Weights of a small encoder-decoder audio transcriber: log mel input.
Rows from expert 21 of block 3 of the audio encoder, named by matrix and row number. Rows with one number belong to one neuron. Each number is 128 + 24 x the weight over its row's rms, rounded and kept within 0 to 255. All counts start at 0. Numbers have three digits each. After the name is the row's rms in percent of the matrix's.
# up: expert up (encoder.blocks.3.mlp.up, 32x96x192), inputs 96-191
# down: expert down (encoder.blocks.3.mlp.down, 32x192x96, transposed), outputs 96-191
up.35 108:154119142073126125152111128156186108097151150132151140176160098142155155156117119145133123134112181099133140153104119146103138136153150116141135097106103110167121126170163165165129126152147137109137149117111127128143153121129163120134165128152188131116160125167111099173135115105142114147
up.36 070:135153132114114154155118132135114117152167139131095124171110192116101123149161124127117133131102113142134087096129115136113115138100060117126110142159134099107069117091124148167157141084105114179119165147088127112146110128102154124095107109147165093156103098118135119148123121152172119113
up.37 053:147148092120090132093124118132172111128079131144128114121156083112106153149107123160116127166087089143086175117120126143160128135126150119152127114141110098101139130149133139119108129098093167104146109095101092128113140099145149094104089124095161105121152119089137123143117149145140061180
up.38 127:106115135119127118161134124162145131162112131151106111139105092137099153089165120096117159103124132198078152132151109130118120109151157139160117109118129130096122151130151140091157112177138208164139113139120148094117137120124093122124136168130200129123111150119120097118128108136125112139
up.39 104:128128074124116133158128175134124124159128165116114125122164092159138113125114150132116147165107124107131132131121090151143093146149100186182155106151134117095118166123141130113157135136093078139147150150111139138096143105143149125082155123110177160104146150138139124136106120154140109116
up.40 129:097144128093114148070144140132160136123113108150099115109145186121088102110122126146130104131133164122155104142072076106111140140167139172104081114154122142177115096098082113132086186133117127129128123128106147134096124147129155114109113096120093154122142167069114099151165100117127114143
up.41 058:144113107107105127126133110140122109126122171108137143149147123155110158140075085097115152137159114118140143145088148099101086130139084140135149129118138101123144168072130062133097136098118115119071091119120125128158105147082105128135110146153131130175105105086106125143140172124113153133
up.42 064:163114125165185115126148078131120149087096151113155085101127119126111102125146122089138133141135097164110086116133134120128138102117180113151100160146111153158089162095150143109163133109088143119141186099119138129110128132105109125152107127106099119126104106095164136129102101128142111027
up.43 110:147127135111095092205139136110151104111097169100144118158118111137127121113129141127097121117140142168143204112140108124150143125169135139140119088127123119128121153183154144104100151098131088112132088128120135103166133089158148137167107128087135144142116132158124132115135129139073099138
up.44 087:095135158110091115128115088139119134175121134133140100136141122085081115139136114085126130111116114129121141143166187123148119120159153105117115068131178109113119127076132135142176109076118133111147161129135092134107097150099133134132141122117116175180155159144119136084151170130144108097
up.45 055:092124147110118107111139157121149098134160164113163141117096109141108115159130120150076118102135163122142134097119155078128062135135136118151114147135145098137106128152129075175167097086082091122103161134105133127137113157102133099098082104112101103117122121147151102144120147131101163118
up.46 106:059137136104121109147151136092090126139126136135141111088094116148118126132121128129091153150098093132129122133083097141123098132079172127126133134139111105113118111134126101122141128092114131116100094146129111166156128103112115121147142126120129099148105108196142141136115125100146100138
up.47 108:137143141142193115133114088129123108122086143092131159149149170107140151060132138115144162135098097127104157119126110151137134146078143142141162114116127163116146112084154156146134132137098106115158137128118128121136177127156109134119155116086153112171115142159158123161080142131175094118
up.48 126:134183088110073120155124148142155156161104086090107128120132115128098135103135136120097134129082132134170135125119153153131089136193121134119131100135136133119166172124087141144161193152107139133120094119148151134114115145127156124144116140132152112142131126127125112126134101128157128151
up.49 053:171131165130134133189093075102145113130101126133133134109151116093135109092122131160083138145100157140143135178153113145114075139179175145088150119128105160161154138123106100161104141140132107145150149126123109137132145127121116112135135111138165134138138095094145119127155123118132142113
down.35 102:102140144171125140139127114121193126124090146104133133107133137175117133128153126125113168076151128125104157104109142137110145151146135152117121133103130149151131135099158181124206122130092138113120159091120129091123107101197127147070112100157121152115136129114148128101171080135111114109
down.36 073:140159178145150085118156110115142123135149130143147139123119122099124111108100095145116163139131137120106109127129115131161125142103150110170136107135186172155131152121142164135136110074130119120140132146110106144154131159161112133106137090069129138115145143110101126095177142109118140095
down.37 053:141100113069122139119141166115125144162096140137101154136091133124138156153118107120102073122140124132131062118098133096151133100141121120161081133109147168136141085091134147137107112155118095122086125135079109149130136160142125118121109101110108069160146135183100128126142124154117173187
down.38 117:131116132120123108124124114160138116144147190119133137158129115176152125196103168134130170145093127123175122131138172120129138133110107116116136124124113141138136154138148132075125104117126144097125152100151109118161138117124165139158090166144146129124183110154154118137159098119151084171
down.39 114:164126181081115114114138112128109132097132156157138127098116128130166138134159137142119144138142146141094132102138131110161128154151141120161121093146109098117169117170113119096115099101147160122147139112093102106085120154116188112088111148144149107122138114128127128118131099115110172171
down.40 132:112145114132134192132115128114146159133211149131146126135123125084082147118137141122122104135119118114122154181127153181133147143134130116145034157160164125135122113150088177157124100139136112137123128156115120111098129149137188132128126115149121130125097127136090127103130126117164138132
down.41 056:105115100063125134109188159127114153137101126098120108065119122113138128159114146099153110168165127127148139143107106113113115145139156141055142118072147136106108131141118148125140152147135133136130104180128126079126142128121095115119101093097147127127092129144107154128141117098105147109
down.42 075:093127172124110082143141150128151105110152167123134130120152112098151120101086093138116121158142132104165108143128090076102142157117114124082112168088148136131108077100096119117143144141128106115116113101114159120093165116132129117130136094110127156137116135159172132132175129134110146186
down.43 118:146126156168137139112122127167161115122155154145152127068131133143160129126117158113161133137163123140104097085107144128179144143095142100140125112108114090114111149131153174121114152095150168138158131118117124104120119150091106152086143138137102111105167114118135149144114104144135121094
down.44 076:105161049146136095107163127130089137140094090131121123114125150167153114148136153141126139076152125134104123092113145097178147143107123118113095113163157114131144132067164131157121130172090124121098130114122090113141116077100131126124135116145136160144109127137099113095168110127132081118
down.45 063:132131164136127153174155165143144122132163098079155116055117110137053114156155107133141097192118138121144113133146116088130136121175088139111079188103168104125112130095133094149153131063113120125124162140101117113090129173147160140148157157118132149127112104117120115102153108161131145111
down.46 108:146120161093128091134131110112117114160166103114097122151136139094082111137101112108150141129156135127098132115096135108136088157105103098093082090134138139138102145123168181134090072137146118138155128104120101094138148124127116141069129069129137128130097126134130119108081127098121083125
down.47 117:147115133178033087142110109169114108133118148124111111165136128155122123119135124108130161118108123118091128143126108143175148098125139131187131109109098132135114155112135169121133108140166136112102132151108130192152154116149122162122139120096156143130153134120118167114109130104102098135
down.48 121:122143122113122170130134139143106100111168157162136130134131115158106127103151180136133167156140139147118178114130137096188138103114115150080118134124119121105107150122149124129116134091126122151158138100122121137124127145111144102101138157133155153122178133134143133088143132090169099121
down.49 055:128141101142194131125146136144076138135114132125099133141134131089149111073131082130115134103081122130116148144116110139109122139132136059161105126128126150127140152143110099130105154092147107120128115108131153175088126161152151126149142079152128109119085126135171128093151156119083164163