{"gain_aug_db": 10, "input": "log_mel", "encoder_head_dim": 32, "encoder_fused_qkv": false, "encoder_experts_per_token": 1, "decoder_width": 384, "decoder_norm": "rmsnorm", "decoder_fused_qkv": false, "optimizer": "muon", "nesterov": true, "ema_decay": 0.995, "batch_size": 256, "epochs": 149.4, "warmup_steps": 450, "weight_decay": 0.01}
Rows from block 4 of the audio encoder of a small encoder-decoder audio transcriber, named by matrix and row number. Rows with one number belong to one neuron. Each number is 128 + 32 x the weight over its row's rms, rounded and kept within 0 to 255. All counts start at 0. Numbers have three digits each.
After each neuron's rows are labels from the 100 clips, of 14848, where the neuron reaches its highest value: "responds to" is what is common among them; "loudest band" is the band of the loudest frequency at the time of the peak. Only what is clearly more common there than usual is listed. The data: short read English sentences (LibriTTS-R).
# fc1: MLP up (encoder.blocks.4.mlp.fc1.weight, 1152x192), inputs 96-191
# fc2: MLP down (encoder.blocks.4.mlp.fc2.weight, 192x1152, transposed), outputs 96-191

fc1.482:153168122170143130162133112136134089119171108060164100107104166130145099209132099152091151127120161150183136087128122122061122158129131120110150117115084109115087075119126188137097152101116143060153116235122166162183128175066141114149111164214089178126076115063168093155158098089168120104
fc2.482:131102204129127163085115117142149160096187095135121092122119099149147132110070112127139126146131127153162085172111122086143136086106150143110146135044097151050148084111125103098119164117105156137085102113099123081121107120177114097109106129123117079142120132150137179129164074133181113205
responds to: voice: male; the word "you"
loudest band: 250 to 500 Hz

fc1.384:176135140129085104129151143086161149071114122141142130078098170147183119079129157107100155082147138117192061093106168121086090104064144136145116138037090110098185145123107108139115119148159152131120127156150101191138136119089138215089145109152155113114134089126134111132122114116107081095
fc2.384:144191132205118097128120093122109143114107154093121165151130148110141081114225147140104157138075051090151126185165155159161129087116137113077130142146176117187105121120122153161184160181125128135111130099101107127092054116158101091150129107076251140064154168087113123117083104138156147145
responds to: voice: male
loudest band: 2000 to 4000 Hz

fc1.443:053124109156119117115128091142098117125119141110144133181093088077138124094139141194101078106086091153146162104107162125103132083136149125089142100150183148140085161142107086075078099122070100188105156169118063090162139139066133140139132126120151094105122123107166095111142153117105091124
fc2.443:116093094139160103207097116132190140122151121194154131049118119117124091165109112100128116096134138106097094132100122173083126141076143141177127118155102097143117096187137133174137096123131076118154107076128053150099123124163120122153130081114136049180118159128102129072167139157151170148
responds to: voice: female
loudest band: 250 to 500 Hz

fc1.462:170156126076149147134099158130147120098119141121057075113167169085115151184131115144144171184066123143093155046148105133114145100121178085126155106107083116110136134161098096136189104156190169140129070092109143108121206102118169094169107104127093128154095068130136166136127112134120094104
fc2.462:127103101127092142148161155206103117179132157073118165082123077110139189121065087096178087071122117139117100157133199121133104153148141152100113107142081182118181091059170093120122149126086075159134092129084074126118156100106136142110118135126144124155070188160111105170114197148102168131
responds to: voice: female
loudest band: 250 to 500 Hz

fc1.448:107104105118106110179120104075095142127101159128165090076177127145063171134104085087140136093163140074079153142106135137119134074126166099164137078150068088119216168154128103168127160144142134147103095081160110125081116103068124048157110193167129135181136104143148073145077196119151148183
fc2.448:119118146108141166122080120149158137068154099137092129092058101131123164130080157173090127151086149143102087132116093127123155137189086112125087134120127117141093088126086129133139081149136110126102093133183114113172126130176129108129150213090137070053097124208104136083141155197115107111
responds to: voice: female
loudest band: 500 to 1000 Hz

fc1.426:154126095191146073151107115112157083173176172132152100128093106092138100132131130101079121106158110092138143176094093095130124118117127150171108122146235099094072091136165103068200122107095139089128157194158162154126128157102127106054067175121164104150068159136143140099127180102147144101
fc2.426:095144105142130099130153095125195155151126154136104125081105087187164182125107123126115095145113143132097071163147165128133116050074058117117160057125145148163048132175149155068173079144204132127143101027098140160194208144109097099149148142120150154134165115105123111126119119095138137111
responds to: voice: female
loudest band: 1000 to 2000 Hz

fc1.329:154094138138195104091167127152124147108072174115143093114147176132160119137144113109097099103163109100167163079092121198116152092125128168146106155081144109086061131175126177161176135095133112121133134113071156110135119095137137102175146125101182092149123084129079093081096109145134149099
fc2.329:108174119119155072176130115115134166189078072132145136146158110174146103160129113185042106138182139161166121183186166105113130175120133097164141108144116123079139158119120146157153143109141123105150089167131073149143115106165103143145168124135152099119097094098143084113169137163123114143
responds to: voice: male
loudest band: 2000 to 4000 Hz

fc1.38:167128072218114162091091170145106182162087117163145107120078159136090148134117155137149139100121094157155142138104128150188177107132135107141158116063086167136099112125122116135129082122114104151126093091151143074109129090078148130105150096090186139114171146108151112126175132163140077139
fc2.38:138132211129139132147144172187128125100135180182120113207123119147093129152113157179140173144123087112171135097098164087121138187163121176152086122099114103176132138145111106136101121146151106143113131155151109115116129154173147182145115127112113154162199131142127136172063160135092156134
responds to: voice: female
loudest band: 500 to 1000 Hz

fc1.742:109194164127125103121079115213136141122185097097144126122110035137092157144133132188104152139141099171174137142152140121141115157137199133076096138153115183135163148154111072116131150183146150094117112130161147089145165088121128035108144112105110145169172136135131159110110208146114149098
fc2.742:174143117116175109137195152106114087166119142121118101081137160150171164113163123064171234084109122172127120123125164063117110110120125097083190189174172127125050144165164131194091125092107156133073095051131123143185154099129156144159144119147140129112137073141126082130101116152129154099
responds to: voice: male
loudest band: 250 to 500 Hz

fc1.362:078213171061145104121132140162119139115109115107166116090112109165202125202130113095126158127151112135140117114148132132073144102151109134151102146141122114185150115148110076121141139156160120153160108156124111147114119109112167069149114164084118113123126151187135208142165159103058070159
fc2.362:188093144153115186053148163121138138173179153094074122151105128108108171117115097139171066148147101124144158160176088148187131163119153118140112087142152133087196168144055123133164090105118155147156171122166110105147164138137149117154146167150131121177163083108102052144065050125209166143
responds to: voice: female; the word "and"
loudest band: 500 to 1000 Hz