Rows from block 5 of the audio encoder of a small encoder-decoder audio transcriber, named by matrix and row number. Rows with one number within an expert belong to one neuron, the router's apart. Each number is 50 + 15 x the weight over its row's rms, rounded and kept within 0 to 99. All counts start at 0. After the name is the row's rms in percent of the matrix's.
Before each expert's rows are labels from the 100 clips, of 14848, where the router gives the expert most weight on average: "responds to" is what is common among them; "loudest" is the band of the loudest frequency at the time of the peak. Only what is clearly more common there than usual is listed. The data: short read English sentences (LibriTTS-R).
# router: router (encoder.blocks.5.mlp.router.weight, 32x192, trained with AdamW), inputs 0-191
# up: expert up (encoder.blocks.5.mlp.up, 32x96x192), inputs 0-191
# down: expert down (encoder.blocks.5.mlp.down, 32x192x96, transposed), outputs 0-191

# expert 30
responds to: voice: female
loudest: 500 to 1000 Hz; 250 to 500 Hz
router.30 075:50 61 50 56 59 66 70 76 65 43 44 54 24 20 55 51 63 72 62 56 36 30 21 42 51 42 49 27 25 61 53 69 80 38 38 23 64 61 61 59 48 42 55 54 71 56 54 16 56 57 24 46 32 70 72 71 50 63 45 51 75 68 35 52 43 49 48 55 57 41 59 74 66 51 45 59 39 33 69 30 44 39 36 49 40 50 53 51 39 65 31 44 47 55 42 61 52 91 25 50 47 50 45 62 50 40 30 46 51 50 90 65 56 32 62 45 66 61 63 65 57 45 56 23 99 53 50 31 55 67 66 45 69 40 58 57 58 36 47 48 32 40 52 77 51 75 43 79 60 74 35 51 47 32 34 54 54 61 50 56 70 41 24 57 59 55 65 53 62 68 56 48 48 77 70 76 60 56 66 62 69 57 68 66 63 26 49 28 79 38 68 61
up.0 104:16 35 38 39 60 43 41 66 32 48 67 59 51 72 42 49 53 50 31 55 43 07 20 63 60 46 41 48 50 55 36 54 36 49 36 47 55 54 60 44 54 66 49 45 63 29 31 42 39 36 67 52 31 37 50 36 58 48 25 53 51 51 47 32 41 42 36 47 50 59 30 46 57 31 48 61 55 61 44 39 77 53 30 37 53 31 49 68 45 52 47 46 50 66 99 57 42 52 77 54 41 51 37 51 52 30 78 50 45 54 49 42 48 71 39 45 80 47 52 12 45 06 55 37 46 42 33 32 66 40 57 09 35 61 33 54 38 62 41 57 38 45 56 36 58 17 61 58 58 47 29 45 40 37 44 41 30 68 48 54 00 53 51 61 56 33 41 35 77 53 29 50 60 36 40 85 58 62 24 49 33 21 28 45 28 35 80 55 49 68 42 58
down.0 097:64 41 65 40 41 53 60 74 72 56 58 48 66 59 50 85 64 59 61 58 52 62 73 66 57 79 16 48 39 46 32 47 59 51 53 28 23 54 57 52 41 48 63 59 57 34 47 45 70 69 39 26 80 46 73 68 68 17 61 66 53 56 90 35 47 71 56 51 39 64 39 43 71 29 70 24 48 51 17 46 50 44 45 38 51 38 77 69 50 33 51 62 56 41 44 55 57 50 63 43 35 51 35 78 71 63 38 60 50 71 58 47 38 54 62 57 74 57 54 51 75 35 57 75 20 65 48 17 44 41 39 49 41 62 48 18 34 36 66 37 52 53 50 61 37 22 58 61 50 75 42 58 26 46 10 57 54 54 54 31 72 23 58 35 61 55 52 44 33 72 49 36 51 78 42 40 49 45 78 46 43 63 46 46 33 41 42 63 55 51 66 74

# expert 24
responds to: the word "she"
loudest: 2000 to 4000 Hz
router.24 143:50 21 68 33 67 31 37 27 53 33 40 50 67 56 34 50 52 30 49 30 52 74 85 70 68 69 30 68 52 35 73 53 31 54 34 48 53 47 63 53 88 47 47 56 56 38 34 32 47 63 73 43 80 80 35 67 50 48 52 60 65 44 63 69 35 55 58 75 50 68 43 45 68 49 76 29 60 46 45 58 62 59 48 53 52 43 54 25 47 57 52 59 52 68 48 68 65 68 73 77 43 59 79 56 68 38 32 48 66 57 62 32 45 50 71 52 99 64 60 43 33 88 46 72 52 56 71 52 54 42 18 76 40 36 44 70 38 48 58 36 58 44 53 77 38 31 51 50 59 79 49 31 59 65 50 58 65 59 43 54 45 50 44 51 42 76 70 49 55 42 65 64 52 61 64 46 39 53 24 72 61 54 39 61 75 71 40 55 46 45 29 38
up.0 100:79 52 65 59 67 30 35 43 59 74 82 52 44 66 59 48 46 36 43 67 67 45 46 40 47 41 24 62 56 18 42 53 38 54 27 48 49 48 45 17 68 59 56 45 53 32 56 56 40 44 59 63 69 60 57 84 37 68 42 37 82 81 50 50 71 43 54 47 57 60 69 26 29 48 52 46 64 30 43 34 49 56 64 40 52 18 40 09 68 56 55 38 60 50 47 45 25 69 43 98 86 50 70 57 42 49 50 69 43 49 44 35 45 41 52 72 29 73 35 76 34 68 37 81 45 37 36 51 55 63 56 63 28 57 40 37 37 35 64 50 46 55 48 69 49 38 44 69 30 64 55 46 53 55 45 56 24 57 51 57 62 48 51 37 60 50 32 52 71 48 64 68 46 69 61 22 45 73 37 39 55 50 43 48 45 54 34 99 48 42 44 59
down.0 099:30 42 43 76 29 59 28 56 57 46 64 52 50 38 59 82 45 55 53 48 82 56 42 34 58 60 32 63 44 31 60 65 60 44 65 71 56 52 44 39 65 62 56 38 44 69 52 77 31 61 48 16 35 46 63 47 50 30 46 50 58 61 76 67 36 62 45 48 20 77 54 48 61 54 25 26 48 45 38 41 61 57 55 44 63 44 92 51 66 49 45 43 52 55 57 71 34 59 70 41 57 61 61 67 18 64 47 46 36 33 65 49 49 38 75 29 55 51 55 43 39 58 47 00 34 66 76 56 32 49 49 57 29 57 44 50 91 54 45 56 20 36 55 93 64 53 37 54 80 42 65 24 56 52 23 14 62 69 49 67 58 44 62 60 56 55 53 42 51 43 69 53 58 47 64 62 45 55 68 53 52 33 65 45 56 46 62 16 24 54 43 51

# expert 1
responds to: the word "i"
loudest: 1000 to 2000 Hz
router.1 149:51 47 52 27 56 41 72 34 53 44 35 45 30 46 53 54 60 42 53 73 42 18 36 40 66 68 63 41 75 55 42 71 45 45 35 52 32 39 40 36 44 68 61 49 59 57 48 68 31 50 70 28 53 54 29 27 48 34 17 49 62 56 57 61 47 26 17 71 48 47 64 33 38 34 66 39 65 61 29 68 63 52 49 60 41 26 30 62 74 55 50 77 33 37 92 71 26 67 43 47 54 67 19 55 57 54 49 67 55 68 39 72 34 61 32 45 62 56 48 66 73 54 27 39 30 44 30 54 36 17 49 53 44 41 52 48 35 68 38 38 42 58 41 39 52 49 53 42 71 59 44 24 50 44 88 92 26 29 53 54 32 57 74 35 45 50 63 43 56 31 47 40 45 54 48 22 49 60 50 67 47 65 58 87 44 30 43 48 49 75 69 56
up.0 133:54 50 34 55 32 89 69 35 60 40 34 57 58 80 53 69 48 50 43 46 57 55 72 49 61 59 35 55 59 68 56 77 70 52 75 63 72 47 56 41 53 59 39 43 48 40 48 49 54 51 51 15 58 30 49 56 00 74 32 44 54 51 44 92 67 45 24 72 36 63 40 60 51 51 45 42 59 59 60 61 41 29 57 50 50 18 56 67 66 58 50 56 46 47 52 78 74 32 37 56 55 57 44 61 23 54 55 28 27 46 54 78 54 59 43 50 39 63 31 39 32 42 61 53 65 62 22 68 27 43 48 56 31 43 57 42 32 60 46 50 70 50 29 44 05 40 50 47 45 48 67 50 40 55 48 74 45 29 46 76 38 55 37 36 47 59 85 32 70 41 48 44 50 30 52 61 44 51 48 58 64 46 71 40 40 61 63 32 60 85 18 52
down.0 135:33 59 60 27 01 61 65 59 52 18 63 72 71 55 60 55 56 47 47 61 38 43 50 52 60 62 50 39 32 50 59 51 44 46 27 39 44 51 42 52 53 54 32 60 65 43 39 31 61 44 52 20 57 98 30 71 32 39 54 65 56 48 52 35 57 46 51 42 47 67 32 66 39 58 68 37 48 55 50 45 23 42 44 50 97 45 36 41 52 16 41 57 43 55 47 55 54 64 47 62 39 57 30 31 19 37 73 35 44 61 41 30 37 38 69 52 56 06 54 32 37 60 49 46 50 84 50 37 54 58 42 46 54 34 45 18 55 61 34 14 48 38 59 39 39 64 62 60 27 42 65 63 89 48 53 82 34 49 52 48 39 42 37 50 50 67 47 32 56 61 63 35 42 47 49 33 44 62 54 66 53 53 47 72 49 76 37 09 48 58 29 65

# expert 6
responds to: voice: male
loudest: 250 to 500 Hz
router.6 128:29 51 40 33 54 39 54 59 42 83 82 24 50 68 48 35 40 52 22 45 49 64 37 54 35 31 50 51 46 61 41 16 52 56 72 76 54 46 48 37 42 54 61 64 27 55 70 38 63 58 55 60 71 19 39 62 60 35 41 47 52 39 25 37 42 69 79 30 54 49 77 48 47 27 41 76 46 58 47 36 52 65 59 48 46 53 52 47 68 70 65 65 57 46 36 54 41 48 76 52 55 46 38 55 29 53 42 68 39 36 09 28 61 49 21 46 30 58 54 63 55 35 25 52 80 44 56 37 74 39 51 29 62 59 65 63 48 64 25 42 50 45 44 62 76 31 80 45 49 46 64 32 47 61 94 35 36 40 30 84 62 44 65 44 61 41 26 61 45 55 53 48 35 55 40 62 67 46 57 36 47 54 26 14 22 40 38 62 49 56 66 36
up.0 123:67 67 77 46 45 43 55 51 37 39 37 42 31 82 70 37 60 30 55 60 52 66 58 47 45 44 60 60 33 46 47 29 76 60 19 32 33 31 57 57 43 43 54 47 41 39 45 39 45 49 53 28 23 79 58 48 35 26 56 47 53 23 46 51 58 52 60 51 59 78 59 59 69 48 40 61 61 53 41 29 74 55 76 46 64 68 55 34 31 46 73 43 62 51 23 59 70 74 57 64 85 67 29 34 13 89 48 59 36 50 41 59 46 65 61 56 42 74 42 47 69 29 36 36 80 55 60 62 49 80 50 63 80 61 51 29 46 65 44 70 41 38 91 69 35 35 59 54 24 56 63 43 54 44 49 54 61 43 51 70 36 48 60 45 48 46 18 59 52 62 55 61 45 55 64 48 70 28 64 41 59 38 32 32 51 42 64 35 41 16 63 67
down.0 131:48 82 56 49 48 52 95 44 37 43 29 51 38 57 52 49 61 58 68 65 44 48 33 51 36 57 53 32 89 64 67 50 29 53 63 13 56 49 42 51 75 35 41 41 39 30 31 66 49 52 34 39 61 77 41 57 89 56 64 27 46 51 58 72 36 25 37 59 36 52 45 56 31 41 53 62 56 51 63 41 43 64 64 52 05 45 54 68 41 49 52 54 47 57 48 51 46 58 41 87 54 65 47 62 65 65 42 26 53 42 33 56 64 48 74 58 45 56 74 59 52 44 29 66 53 88 65 47 38 59 60 77 33 50 66 19 53 46 56 23 32 56 60 71 49 65 65 61 70 48 58 44 57 62 44 43 48 40 50 58 38 69 50 61 65 59 45 81 55 44 68 54 58 66 47 66 20 46 99 81 44 49 55 40 58 45 57 57 78 43 62 47